{"train_examples": 15625, "noise_aug": 0.01, "tokenizer": "char", "encoder_stem": "single", "decoder_norm": "layernorm", "decoder_activation": "gelu", "decoder_bias": "none", "decoder_drop_path": 0.15, "decoder_connector": "linear", "init": "orthogonal", "max_steps": 9700}
Rows from block 4 of the text decoder, named by matrix and row number. Rows with one number belong to one attention dimension. Each number is 128 + 32 x the weight over the matrix's rms, rounded and kept within 0 to 255. All counts start at 0. Numbers have three digits each.
# q: attention query (decoder.blocks.4.attn.q.weight, 256x256), inputs 128-255
# k: attention key (decoder.blocks.4.attn.k.weight, 256x256), inputs 128-255
q.105:129147087076112165104125059121082124059197124039188102152108076084101139117122105038127124139112122081100097116167137135129139121124176155142125161150158051204076159112129142099114122096154114117127112106151124162126137087093121171156174078153082157111093051100094149103185116126137163163153158161144128099141130072164148092143115146129123109142096164144110112108172151130207145176217
k.105:046129119109121121125139060150117132111152090072090145139080113136178142101091146040114111133100143150140092130141130094155160151163122135118113130164129118137129195173087148050087085130147204051118111166154148114153109117139159097148117096101165111097184170173134162122145126141149207144132152109190125097162145089126137087113108092130118153136181160035136110087147148164154120121151
q.106:164190099148136103161138090120109076085053149141187157243137085106118142124153100092129079152136109095113094104119155177164157156161170090154087176108125116223112098139105119107147108111116135166101141099158169187165137095113153136124198114107109125121086122114142185155136144093205141102149140108081151096146099100105156113083137147135079105104164124159087094146160163113137129162083
k.106:141133143164143055203103136106163090130122123145203110134173091157113148117167095217125090112136089049160181117106132112170094122107038129109117169132161137115120071122137161166161129176102160216112100143091142167167185139158178155152163160134050167167126181083109164126073128075090085096110069177123107098112163124082147112168121187078162101107122048213091105100172085108095164139125
q.107:127088175140156118126115125147160149096130065131176161124134123103100106145137183048112073146129115102104128142127099153126132179178135167138176076113102163119090128120135148124178118118159174120128156130151195142120151166112134071158133088060150116087092150139168115158103160045145146101111154139128097108130147091098188117152092120127115137084096119119098112116086125142143156146209
k.107:151122142105153126166106141151111147124178122145168152152121203133127153165161146102099171141102113093120107149134122177147131129120063131150112168096114120127140100120167175172159137141160163099152144109158182188152121130124114134107171093092082175113111101109133147101095098146065148145176093151140095118144086141090100117145123103101077066145132145139124156121106118093111127103108
q.108:113115133189100153106073125116124067077155152160160159093147126170085142100153147118094133154133115104099139063121085078143136132131150064151085196207147138109131167081171078091137127106144130088125078141152158137137158144077059119189131127176099111123171039128085142154128140072189116144129100127142177109070087159148155135117137149134108119151102133176100133135106067177095154179133
k.108:088139118098099148173094111109068109100124152140165079135055103144136126138155149135151135166102119122120146125089170147121181104145159051082124173089133156121139092113161129194094103168162133127125183118105146165104148105161071118115100118089058121145144093086129179124105129160105120123155122170137159145112083125153126156160141109064083076104131148134148127198156050142172117078152
q.109:106162070176140160107149144141159086125124123201127132108155147151123124074061125143153112107101105103136159105132090120165103124141154157118095160125174157100167093108169147084192181090136100140139114130087134125133068156077180157123191094144171088164138155169091134135104182110126094095103126056193115135120185095042163136161115055099092138147146130124091129154155100157141112121173
k.109:111100014085060148165161123105120144130073091168109141124108082097151146091089144108202151116145188119053166183118192124113132137090080114111183155149070168135147163231148142136156193149143163118105159202134192081053124094148121079127066135136151204099140113147054098124153159110121133075151135165123121153050166124128128103170118109139165118158176190151149127163182153149153131111138
q.110:144139163160150181080152126169149160149152141171136066095107148136134119100155067183102125144153131168084160178102082155169164116084132145158098092125137195074124120152121131101097114145141139079152174097134053106164122156047146118126120138140153179037127114159102156156131183194127126092201250141145115211142109124173134117168158138085130145137092146086196131131094141107162085122121
k.110:136081106128157086095131081144161124143157127109128161202065156138186077101156132107189163151143127123084096145125157179172093192125142227123164064126079059138122097156119138101099082140144090044142154119142069110076100069062196119103187187164169122112140144097115089111152106067116081145137165101106119072204090067161094090135127114152125102093139113135147117031143189177074168133118
q.111:138115097140141089091088133135165165154213066154152071130139180155151050146133060124129133158143100094152107135094096179103101126087158100225167148075122085110148080138190140099098113130085096154196132114135171137095128114111097175093120139112123115172131052129110171145104153085148113116083133139143120088134147110114113184133123176142112143132113104207196129147158143166149146179114
k.111:122075062109131138126165172049136059172122073242108177168117120147148114178097073134140154156081122058091138136138133072138141160070104188198079135070142114167142157160197181157147128130136157184116134102126106193130113151109117120145101127125137093117112137117112117092063095118102176131162122175133197134053127077123125155127122110151083096138114121181128170163103077079101110110056
q.112:119118150165155130158110125116152131081153100099101131113123129107116184096137140122143140142069160163137102174150109143088120107212136131108168116138195143161177147118138143126112103105170125132113159161138112153081101114089163147167141124130147138141057130115178108109128121113093156152149137179142107150168221131078105139174144081143120093154178216126065098135098197126146194121129
k.112:119122121115144154088132123096135161131084131126084142098145128086082148132112130129140131116163145138096151099192102135132168230163117107142133115132092133154139173179111132067134130119158151125118096129138127089178114126158094122092161099175151192076162084134117110144124152153106124229092132173125149134088155142041183113144136160142130150106132137122156140133159178129084106143033
q.113:107110188194189087123176134142186170139097176121113169086177127095179150063133139144137133079116173132114142100126140114140089073199098106088192028075204123094126164116139099128151127085071140111111175207145136105124120164130147140119145110137133168116103172071167116146157154094097103141132132207088106155101147134088133145207142131132138093058121204120142195141042164106079214095124
k.113:088100165096159176156153131114130117118136071152120127081189106105132124099085167080072111089130121142097143162130112154102117110164118158181162143160125118189152134136160048060153106120167122130082099077176110130158106093114134181187147066057161141099119071113146165175095117120165113107108166163237154172192154132104149130116118088113090160143126196111120158172070100064082136159153
q.114:119090075133112169133116104086065128149148103137137112121196134134120166139105085141142130127134141155105152146127162142116186090119162094166111105140075118138124129155125169145126203170129107114086170093126116154081156086120096133083192132172072117144084129145147068085196148165115145081087064068150110116183152120168101122118150186115048159127194087105198081100107142088036138148123
k.114:108174143136158059089186191092110089155170153149071096154160096147177030173156074155122046129121108118119107101131153135128115127169109055090116124093111186096111090083121149194061102157128105152144112153108087222128176118131156085169166151144105138165168156077140118104123095108153205117196137150106143105188173118087173143174105160161131073088124161205121107158140116123177108107094
q.115:125071076108208069128098109169142150162123141097145178090099172149178204134172150133139040122115131132135174075191181095120158117106083139143105139114128173187132156084132181148059113131109115095153112141082124076105179071166220154135072113119116099143155202134186188073154092114194128111070174110095168114123102110173115130099152187146105125157140066102109153106169160140132085141093
k.115:073135101145124157132095065088190085121120047191099110109197159157142131131128234109083153101167146084171129167033081154091107074086143081148217121194150132160159193112144056122070147101144181159141125133135138068154168151143115123160117042091136139100178159127126142122113139117151101100106146162123163080087132070058074102153153110146151109101110128161124169158113145124161080088171
q.116:153120122074109131159127075154133130114174131071156168141073071178135065135090106150131124143181178124118177077133136137102101083067158094119167135107091113154192171209175181156126162089131122117096130150140096142128244153115145170085000117154092131113185130142184161148146143171144128112065078132140143159127166069182089164117161162139171186153084139093181139066155153106166170069191
k.116:098137157162140117116044201150119150113082167083110123109088103141124078136115180116184138111119155088122151191082137127117094207147191097116165101145190111040094076107149094108152146117131086103149191138110183066081093089115121162178195174150101154143188155163159198120131132099098117131187143098089119095120130125128151131170098166132081091080098083110075118170107125086155147114169
q.117:130204103095155133196113167103099131089073145199146187124131124115090120192137137134050152119090125152172069131094170071248162191109135103156171170118166133113150112103121160020131116154099180132108173113138187126084169166218133098105091119142139071075135184106101192136096091127150086092097092115154110089078128091111176163146095170035158097145192152162104111149172130109127120073048
k.117:088143126100072117112218089130099145123116199107112105079144071064127142164172078184123160122172196115151125080147145061103165115144072204103152152147121091091144172193102073112149179124112105109119107164135044060141203208127188108092154164133137130136207116132063107107136077118080118082134106137139070102151171094127162009141165153105251075149134146058137095106119102088115115144091
q.118:129104150028147138117090148161173159203120110109113176121134133200197130101120094122085177166133132123115128142152052133139136132092150103156133173107121146093118152107120139090099150183116083154182119095113185124134169137189094153130075091168123163142095100145165100161182149112109111145171046136174181168114157129118081143099093163022180181102147145111198131100121162156190114145231
k.118:105123092090090108142115128093121100117089098146135151096077171133124150130122117112157138114125100121082150102131111093100104102159139096037105151105201154087145118144186214111098113126102146136089143170157135178051135099121048132150122101120049119087167158141066147146134203135175163136161148137194151157109058109115120126115114161190074108158078159105108131117169090138171108143159
q.119:101108137095118116079148100134116109164106087161121121096118117143046097072117117118131164107172091109109091097089130127131074123141143179148086103187187154127191139130193082200220088143162177119099141171150073130095077087094133157143181072133112128139144141128121127095111116168149069100108166104201211123114108089123054165149144135136163089115155104105176093104123099106170120132157
k.119:140128131155085196103221114125107085187134096153114105193070134115101133061121121094149164094194113085183065188100095149171091160110101119164109098144200140127135140106153107174107101138125095106144173087137164183107158173128126120130129063126174061117140129131138111139114088057117170058181154123165124141153091116141117162130097047163218156139156172120189134151116136104121153101139
q.120:076139141133139100117197068203178125168044128184139105119118052144106108123132099076117077113099076096131096091136178075136114105114135180137115186150134129128076143187081132153183163145086070148129106084152176126105190104121083125124047086184077147104098127100108140124085185174108085069119151116071143135118137149089145151176085167121066109144157140097068136122127181127171171080096
k.120:141069126161174082086161183136110134110196194122150128127127082112157122129150138146155097115120166184097102123085077087101068144099117136112127096201132077121157103186160145124139132188113044082088098136101140096144121142184215093096116109089122176077151137097111124144117145165188115185175104124115106095196142186183123128145162143097072165118131188137112083096068170077108127082152
q.121:119179084064113105059151134115087102105055127148166147101119149066135068164062091142092110147147166127058139139079152200154098125128154145114158112150058138166155066101082120112145080152103141188130150152145157113125108123113115078116116139148137078104202161146147081081081153133107172124132104194134109136095189126194147150112101120190120108114137149211170180208077104106129132076147
k.121:148142087129136134094092152119146102086052129130118105167004069163162070171092100223097125168136180077002114130155150181191108128117114129152153091000129110079076135144111102092120104120084108095113138179142239041139112120082126176161125136105068209079164198136152163125112097083106100079080130090151076140085098129185172127136144126128079133118143125096106172166159100097080116119127
q.122:063063109181117127143126169117119106133119151096150128109124168106143136121177183123109184123126146146119144074150094074118149099093128103149134128155213135060063224128118139104142109166055145080121065182124135097194186158083149151159167147142145052173153136152117153118176164137088165128128058055162034154133154103187077107079192157164081166161108107149071153155067124057065144150156
k.122:091183099159077146144134153149149168150150213133123087041139183137202116129166116095108101103140128158167140160153110140041117130157152055153151129111120165192061185132130084078130136014081142069161097099108113176107126118103149161116096083083180098120127159074211127114131083108131082121137149114135119148169157126092110165134106200167110105156075172085101070182132135140098064160174
q.123:068114107113122205180157092119147091103120106092087161096173150102126119156128173189116055165093145135077091118146213185148148063146139161114134144067168139145183132133198162153161123091097133136110116042166053121182147102092110046096144113103167130129094136158146114140152151152160074123136132095123162140087159089135105138123206138172114192143179131092114141163162106094141113170132
k.123:079215105159121175114179132151139082116101110201141074137128054149123130164136068116129110158124097075126119089166176073133129143094168085165186162086116106151163128135141107109143102133133105137152123142164047123116139118159135126170107137152178177145155093139172127169117115101123143089184177084113119098086095061104123181088118113070121099155187137150149151192120149144146143151070
q.124:207114118152078156085024154078100108105121109136139127121169128185181198139111166153123162089112179195150146165106124173140069232117105085129119137139133145093139091051111112105086099091089097121072106102103185123078144159162115157109199100121150111155107169188087063123156094092166134146118094104133085126120136099116103206147120076144120097075090133132194122106204112122096142166102
k.124:119120095097098103100133147146111190072129135165121129092173255115128075151186167083136131134094132124122140054099173186105139097117150136125092164048108198116078139158120053162139134135144150165137201117159186219095192087123083166077145133138084110112156117097122129116159144151089159191145094213136117134110170167042161118109149129174151167134122124190110108114125084082161162115093
q.125:107160164133123109125125153141169154147129102144101120100139156117121158124144148163151130210069146083163066105112148099165129157138180128068122149120100137117147150205100126070119119147069079152119119083112167098064156112135123212132092081132148135144176140110104097117062105171090132138124070202139154090087184117098119079100130088089120163105125146110083094144109070128158093146073
k.125:161149069104115137131218105158104089158128138144142172163147093141128212196114133195162133119087133154141092066131162116177093164102138197081123158155129105107149177194125150111148149131114104127129128136128090056150186170147119152101111067117114136102132198117096126132091176127100156126162178170151075105085081169156073136107118114130087150048151130127136138125155095135110108184133
q.126:053147074058139136138163168112152103118105093137159090135114181102122142161177120193187098118190203134123134148107139145125123209188087120099113134187135121073161205080148188181153112116114077158089079141145179143140150090149137078130134124124101177097124075085139148105114089070144165144120053076036151138123037133174118128140139034124157126100158209164160105087102089125162122064097
k.126:110114126133086136128141143127167185137126160112099077156135219174138129177079126201122138073154145103177131147127114090196161175122006106081143166146094074106119088103093134168128121062135135128143091080189150075173179154206066100213161110146133088151121135131094255117120129124086125155073113140149156132083107115178100178094075089248155166212105131098115173198149169115114160102189
q.127:124142160137077079154097195172119091113139161135080197173107213115054145127192125108086130114146143163077142055136079168095156151100093104182098155102129088113200123177153131103141106093111063184154104144057164187217136110162096153114145148145056098166171107150126082186110070114092121098160111113157140168168092071163122049119057083165123142139154108137100174130168078206132105122186
k.127:187141135161100119165079194202122081129125151071098159179218105158119130126114154111101122100074141084105102115170063096145143116117089154129069138096160124122134127149123132069090161097069100140150140109058089176133143143117117100168064112126168090170108112129143196138132135170124101085119135143188158174174136120098098165067102158093099151105057133169102129129127072076139091137115
q.128:143139139133096134095140094131114119054135182138128109140136189082122123168149165097151051182150085152145124110118095108086128114126074087183154143103056074138135115142138159116119170180158124140098158080136103164075202136099051142102123116108131101175103073217143132083101132180104079080144092174111144105138093096058083074170153173095164078144154098151164108139109121176134105118086
k.128:140123177118110105126104113164153136083102154094173122071140161136119093128139100129122111158079126173131083097146105118121137144095140195151085185148156153159128183141132127130140118109145105150126105133095115152088150108131115176159114136113091174113137118178103155068171124086126147187133104182096124089126154117175112133107150126105125086132116135151099082143134117147110126124162
q.129:144137126152132117128126147122150143144110099129089157098125217079096068141139138108103090123168061105128126071125133120152066108171145100133154128185066129181124113127131121137088139175116164161102094172105167186108162096120073164081180135102117148173080138247114157097046080168128125089128068165115112127094092143109142124143108211149147116125132093149173128157120148139094125140091
k.129:110140150092187109069099126137083141161087103109158129136116141097117125109230120143136153123148155140058086066158085111125108131069146104159149146129144138126118161130097150131155115142141162152125095171146138114141116153088106186124140121173170126169123148126108131112149153095168111148111137141095133155126084136107129134134128145065173113180092120149139116116103189198143144118135
q.130:148117170156122095176126104168191119157073149049136158157115138114128160056146116142115140221176107096150132150136086157163115165155111109098120170140130108132127175176073093101097059127127137120159124077075119104166128075097193127135074121138123095127133194144126138126155155192112184142156097147164120119128129146153098091101113146145087157169110123117136131152097148127120114111105
k.130:136081109129191109073072145098132124115134126141138116120134151143099118151111175141127104098145100119150163085101111108178130097180126080158127117169115102131121114151162073129113147163140130171135133153133125101155157117143103146116090127133129129117115156170149162172095094133189103099084143164114132103119108148118111165086150195122144118113109089140158120103154096133117165155160
q.131:143138111128042122097114096067090158134065183101143147108141104128120148117162085124218145045092252129093124087163185090079169092111216132139117152145110093111121131120090165134134152154142113106127105132186159096160139113116125094181152130161162101120175099179155079148186128086095144167125156156081130139154109188125106134127150111097160069166131120119119062096115082071120110128080
k.131:048087104193080167176128131161135165122167111170119165095129135192118160103119105172139083117087095146114103174094124141133099148169060164089082078123117193096123115099128139190139132133135136175125144117092101192130153145159127092123150086132095150151097193115132130108090113148093150071160120133171140108109155111090177120106137093123110118054153137136068147164162175111133082154104
q.132:118153179186145133157117151119146104127119077205125103134101179126137112199121209113107102126109112147145119106072115192113109094154127088136149153144159165148111121176157105137109141165160126140123144192148132145100186117140095174090101143050073114122121110155157176115094075143103104123124136124064104112111101118081090194124151138173121168134121101097107097177160092104147054108168
k.132:143134109131155108095159147133153095131089134131127102118145143140118128158105096156159135093208151082168111167097101140137113114130177120154127153126112127143131149098114105158103137179063184177095116152130144138123140105103126133099108167107104153153112126141114130117103213122117116167140101159124178125149116158119150182096100227157144088141076096134164063118113129141082150173162
q.133:132216164111195128133166105123150110152088139195162102114087108100159090129147136148102159101106097127158110108103125144133078158098123102107141152108167116201122138157124135146140116128119167091128108098120152124102174130149134158112091142096085147184132082110115120160122143119140174134122136168104118128083133128132090134123137092114091098137090183176059110146136129136108128120115
k.133:132154118134074144144101150119133178128111083129122063098147144135151114140129131136119102124105151153101199107140100122143077140144121147192229124115114143152111120100105141169168159129115145134170132140117110124137141167140138115138127138114125143094119135141143120147117128110075127148143117078129150138159113178087128092155145144103137128078139144131146159145118129088085130109158
q.134:143116123113165130152138066157122133131096162090111159110128129192099120090138048159100168144099188133097132131157160116137112124091121129153140129118163139105160129155116181132058072107142074114098104092094088122183100147104169126161119174172120121095138114135130150147191146183102166195167130088125153138137150124149187146154157115115111122139127130136152113116104189141128168081103
k.134:048127155062063138124107150160149143141152149107126142142130096149105141071123103083107131107045226139091113159135150105094185109125141134144141125111186085121186125095139150099137133120154115106130114089151107131140081131114144128120150174138135121102161121139124098156139077083114141130188160094114156129157170122186144092176174056112139129146164160109105159114147104175175140114152
q.135:071113156130068181099159089170086135133109168134106091139145167183132117123139092117175101126084121152103184140153171174109104101072133110089140105110119090142094055070111182158129129066107106119153153168067109112165137090067060172111112144129174081126174117127176102140211103109127109123061067097149124122124123108123118133171221114103077133125117157081102125113090105138136149135150
k.135:124169116118140169148191166126130120106158146118090159159106058111117184070121147145119174094115124115182148109154126046140192164126122166130136076145129143093071134125115110121126144103149102065123113120125132129089129182206134089157184103176129090172116141127089119169083077136035100146194190112078102084145162146162113122095117088113126082134168112125112100174124107126105103191143
q.136:089118087166114144134090175083125135084080098189169119126077158064084098177130176146064111108142114083207147078087074076105128114157098145128084094178122160128133118107141119173153179150126121124146167117146089182087189152191143156143149116044157131097114144192138137134067111142197075085089050114074129148102094122119097132090154160133133137064131055135088166164117121123147051142073
k.136:114136119126175132159111162151153095127093090182141104127154152120120173195129097169128101114182043084166148099084128182122151106144109148186109105093109159143109116173156103147140114112104160153103089151105142177155123097168062155092107108081131121149103082102143152146075119119125090058094115150114135145115084204104125144110146170144113089105109107127138128160127166078149121155120
q.137:066137181158115137125104136109131093089157099119113089163151105161129159104149117103167176130148114175127111186103118094153133176134180105164159114163150122057095138114102075145160120130173083136159088114175116109124136118146089123124161131105145096148126083179110092129137179112171157138112149116095062147087171123153097208188162132141148119093140097058147135107109174122129074143162
k.137:098102108168098140136205062115087091148145172103117132148071136142107101192148136177117132115106189154126142145058117107153145126116146148108099106117203113172141165130141157132150140188108147083138103083145119089147134102119189138156152133122149074165162136088080201085117126106116134109142208138093109047164165146164134098115175176143134136100083120194155122137110084129113176030104
q.138:121161121104106148140156118118101138118110135114157127103099112139101129076099098126155102125075118127102189118139176154098124058128188119104114136060138134203133093108106125099119160188116123127129119158104128146144151159128155091138136091145140190106124162139140163128093105113115138146151128122106167159096190114104150124135107114131163117134151099123154168139079073100107114103114
k.138:181075113126149100177096165182111137172122144041149159133122099142139109126116121120192161110133109122201136129178154082180090121120101159108150168147162154104076171165130142131147158108134142128089112132119137112140112063174143159122124123126172181139131158127128115165148119141154120174075090139202081135111139138128073077142143156166100097115120139110141067103175144154102135152103
q.139:185114119122151129172154142127159142074137172143153106123161191152116090076149128082115153158128150143155113116110129119114138135131113127159133163162126084082098151134123100129155154100088150095131102193158099106116113174111161155112141128147173177162151102114121104126180156107127053129132107118117101144075157149120129132122171115095120094129158054142177092124139184121124119134141
k.139:145141140028092117162138125152091104150157142144162162123127130181130140074101076147076198127104201200072189111139118120107138110118106095131131129130141114133192165061159171113114082156100077158097144093077063126118141150120161071123164110159093185149159146110045132099125122133174178122089114101109184126187131151154103151100107124036085103098096137172112093118090118098142163086112
q.140:168160087118099134102165134169158147056077166139131143160136126134122120144130131083126175138131164121079105142125122135082121164147122101165128147116120072093150119130132111107127128111089163152136136147154151147134132134148123106180111117116130115115142157118105102134160115113133070091104107113089092174185130169160098104106125153072157089114121163122116142137143163131136081153104
k.140:116171105173109080146171121135100155125097123129133159055132200134123055091133154156166149152092099133117160177156118159128106144161135116138135119104139151103147159179149174139147115104111119102090126137077130163130081158163115090114093123116111165097143145172126145090086133213175143106160153112129145163130095091106164099101096106125107117118088155157098165113151152103197080078157
q.141:113129139202096055177136136076105107094116116149149148093096111100100087097118126134124116137102128169082114092128081139138114092107129187153163094112114184148095069162159157190145158157125137146114154090090166113143149187132131062074135164168110093166081180135138153067102126143114130129150117076162105137114102105118128178139125157131144142124145094149141116107157124100127103211206
k.141:139147153113132147137161090095119153146121133163152140121134093124190156147155120117165126097109129128135115119102131155095148096102105096148112162120131101129122137115158116078094050130090114137103122171125134122084161142127117189183133082160141130168122119131109100092141125185123157115104127140162147163143144154081120119170086091107166141160174129097109128113124091073156158107083
q.142:149125114145163089122151151163157129121135115157126161118173157081164163122121142134130154123132081101151122124111126142095131130121108097145164081185149132159130145136134121138155164182093127176129151151147127159097174102155149117102133074076189163131138099118127100144090180125167137109105127132125098093124117068098132104117141106149126152099140106128149149127108134111129101153124
k.142:157138130188167143140101153130142114077148068193131121162119168118124080189135152155110086140120112099163128108058072073149071143161139140124148172142113104108087106141149112128098094137195149117095121122150137153165134153086007115084104125068108135117137090107151156144125123142117141065104082111174144178120121133076155181118105156136099133052123125141146128175173154029159118118163
q.143:144148147144116149129135095168125127122137142132084171096104124129144121104144126104146111111113136155116178153138138104141085148063147130148116102142188145130091099044115094114124162121121118102109099104114136146151121129066120154154112141143148128140097151132130104107168157131115177135110151121190089120167123130195131141110097115130141180135128101046129149095116123144091119169166
k.143:129176174166139089114136136124080159134125167154143096144150111104085076149116134147118150091172132154166161106104151153149159113121151131105132165159134152139084144166097121088088121168128125150104132145100108061134150124167137128194117186144126101137151100103117111095135157154095159147133117201094128112079164129155103164127060150177125105141151114113137156144157131110144135123119
q.144:083062129097135067140114152085138090092127097090157180080113184127106057132127121140095114094083141139148113133146124094077143106094099124166086126097189101102153120118121161149099152109144146123156105099133193162101129128084123156153154113170142063137134122144110099089144080126147172081099173120175094128149107130138084084104118127168122153173117113087109110134136118048172144104106
k.144:150155088168152116129109134150154107132051164153123113149153136129124156110114118106112141139129147147147154148131170129136125154074143144138112140121081157139134131098131127127110048077158152146092166162132081098128120159130114139134109173117144134105158117199153101138085141070127161091181114110128133149175099148111123105150194130158117110171154175122105106145142158178116067136073
q.145:143098115095086134140186162144185202093148077120194154105101126108212160116099105134118131130077142122139148141121128140105095116096122114123138121146107094110176133064182114135176089077135122058174158148131201109163156131133167143121165115127121155120206130132044124059120129097137149132131158135140130138145168129102154107127156096139092150163116132091147162152114111119110093125104
k.145:166115138152171094133185133137164104149160137181119169112103099114114112155127126128114109120140154142107115126106107145130091120167125145139168112128136157103137125118102075098135119163153140131119135112143137137145104120109129149143171116059158170125165115136141154154128142130131130103113100148190121127150128128126099092133112167115116129115112091127145098155090142125120179130134
q.146:146136099078160114135116094163104137117196145095175169175178108171148114066088082128164107105071194112114174170179137121129126088109162133169142154105064137118169147061144197101132187069103103078153100154123124127125089144157141132152122145124150100168152169089089110085140114093099136108137133133166183115107133084166150187144086085184166152128127131074132091143147116148121161117168
k.146:170156128165135100150129142137149093111127154166135104065138140133156152154136184136167159110147102135169145165104083094154137126169109126092123185104139169139080120168178076101116094156156136088139129137096127150150178110128115126156106079108076121111137103136172148131101111149144145109129127138139172125092104128112130111042124136171147135112104138150165154109128125119111091155155
q.147:074173116136175196178149146101150146153079078187170132126173133151159155092122122142135123124125092125126128138151089109109134109178140156105105099136078155139105070190121098135126112104122102106063119142122142167136081141159122062162095136093184122124114157133129088108138104111130106136097115091061092137174107178130129100158158114138071149117139192146176112138101121172152152145126
k.147:170087153111083096131134126093117064179177128141106084180097104170134075069118152072168117099108165126081141175148114097156093157130113143101114148147133078104114137126088158113165107171155117167150136145130109137088192164089120079111106148110177134118178137106141169146119084140090108107149145151165129166140121118105132098147138144084168184115088079123189142107172081099098171126123
q.148:142165105094065122057154159152102123129142072142084131157131172100160126186150129140124121139141153165149126139095215147071106171138122135158121165122118083155135055144189171151069101124104134126173130072157084150110158136100101136151135085122156079119162134153109072000138148115139131139120159084115148130098137171126059165119146128130169093101150156196087155218120130109098145104169
k.148:121101135169125130163144138159114138133084111096117184151073139162111108069137132076134074095184115111109113125152073133134106159151102136133112081120105163138093120173157127167112172171131174094048149144144107160173123160129192145153128141039150119136094109167117133068090061138159141140202146079095134083192191123118147135158120091153120158127078136114077103170058140166067084145137
q.149:145179101068167098097079138141110130096120154152145130187169167083156151099133154176158098145157159116163112043137100125141120095068049115104135103089117144084096139095131140145169163119106151155099124125148101128137185133179123084103139134096115133165091115098133149113108088096146148123146116155098192113135150148055141150136158140150183121101125073191168164181114097132116089170091
k.149:117075149144173156160120108175161136132138151129169173093116148136090143048175085063155167120107185157136134152153142094131163142182129129152151108147125086117061159095071150102110086144132160102119106082117086024183109098126121126156127126177135156076123114142069130164113160106101108145127168083133134166100211161200119121159109087105101119104109153124087117094084158123107139146136
q.150:093150092112100150160115147103079191101175166097097138098160146149111088107100142133059110100139129126134078070131097110182104139054144184162131088123149171098132183107170114094120142111116144150164130115125121150120091181091142166188131112131216139206140093080167113136157094059133145099094102059145093158144164132107105162140156110109156120138192140134093077130081101103142102096139
k.150:108138142123152169168164178166106096034155080137140075086122134148161155127082132082160132127088183231202124147146066114125143118104116166099085107160129073136085193097117149099139136093100107147125136105127135112080136137199107154136114115135154125113091084136122153119112137112125146107170099167160094115166166128168152089132059114118112179149151183163071149093147131131108112118106
q.151:150090148166090130121099106093080136148124131081120122155187146135123126108098125127077182124139163080104146141126192164157103135160183118131127158112116104143164165108118149168146145155121124147085116175079129149115112117091143151075167159125151141110200095101129137142133104138121178174108147107141141136153162157139165157156233101089057125132160157125206155139108126124116188173089
k.151:100136111124165149068180153124116107060108124155187124072095072123105112137095154149108186127116072075120102148118135133066057087164132139132118118124096100146155131125152175088130091122131068107212146096199206181092101142140106187139165159071117125106098126161110113149122121132080113094105109163132165110127137132107162176150103060146118125097072144107114153170151102150169104139121
q.152:153076088123188154124154146160124115163115137123145040149133142174151166123197168161077129108102145105090149162159160129132170119088167093201158132142082107131112140100095088120125111108121115116118129125119125170129110101185104176152089144154089202129124122156161121128127110094145156123100144114135090153149082172151171149105132125076129142108142127136076083082132126137101117146138
k.152:131150150137100132123156124141145153155058127101118159124138105119142114080099072218118110147090177151156133151103113100166199144142136158106168073104137108162162156181171103148162145154106086110119134115135076146131101180157158086181084133120147154121112128144152120098128145159118114101078078132158166148132072099136119110080069059062122169097164130109084107132084090105154120112127
q.153:135123102137103108118135091174161135074123209106113182157151119131109093086080184145161124148090145157099138082131112180157161099117113091210161107104132157063191166127138131081124148134149114137134149166150074107126153118137145128126151130097111165120172112083129142140158120147165155164105078176111111126108085130048104109126122068123089158108179179170155143168080096115111115159075
k.153:132088144128151122203063156146133138102110081106142150116080108167162138141165105093121079141177160120117062132201128158166135141160121140099106126186129065147143068155079150123089118114109104166146110102115186102132071087109149107120061123145102145100114125160083154160113170132092130101170177089173134081116158166150171089056098106129148144138111072110099121128202164119184194132143
q.154:143144094136145105074180130131127177118148153126134161121106118122182141125098129103104170112151095146114108114112084109120121117120118131200180127122139132069080125131106101154106096134153109107202115083074156130114074124135111131146138076118165167144077144121174166184148084133090131177153070157134117076168101156134137128113093122180067167086135147129137192118156122154121160178143
k.154:145168131108142152164145135125130164051128141108110067104150118133162145134159073141135073194151122100180162121139125164121164141164126102059161141154131068139190094175113110114111097109179106169193178143171095091119105135144143146098106198157145127110113127176100098074112175135127163153109141148151143132133174145112135128122137086110110148095151117077156087068126154084114144115097
q.155:087108136132111137084128140136122141147091153137094150105136094122081158132124114077138174088144124171116056081174176121106095164117157133137129141136205079165164146181136076123152120132067130105093117135114129106122128097103080105165123081109106137106112064122137140119144115147144155173171123115106140151163127166126090138123167137106095131094156163072128139071070110156092082132157
k.155:115094078082098177141190115120134114115139115164127106126095161091178062127121085077148107157142125077107129139083143177185079147136168151129096108151099145118116124150176166144134118099143130119068120120109141094082114157123118108155150148128083135148149171119156117148144109103118079128150124113120145077139127113137163146165091106160112130132116140123079107147197133158221131116137
q.156:105126124138118166123137168141119115113139165124144141166090104163116082124136124108139119166095106124149120095108145154163123109158134141173099056095107097105144085142145092130114121128122093125139194137141175114176128136091135142112170129098158087096077139138089164109065153087139115141106128045065072096153119133129176137175107094127143186105153133182101142147104146105172091085142
k.156:106090138098175146142189168097161079126120125127103102073113118146146121105196145122100096088116117078079152164157183148147139071149101165113121112161131140113121114177100077114105157134131124202147089137140111119103143106151172132146144128078189171123160164111107137125125097131141137174118123152169067127118159152122078045147177132142110121130076114102133120127167138136120188135159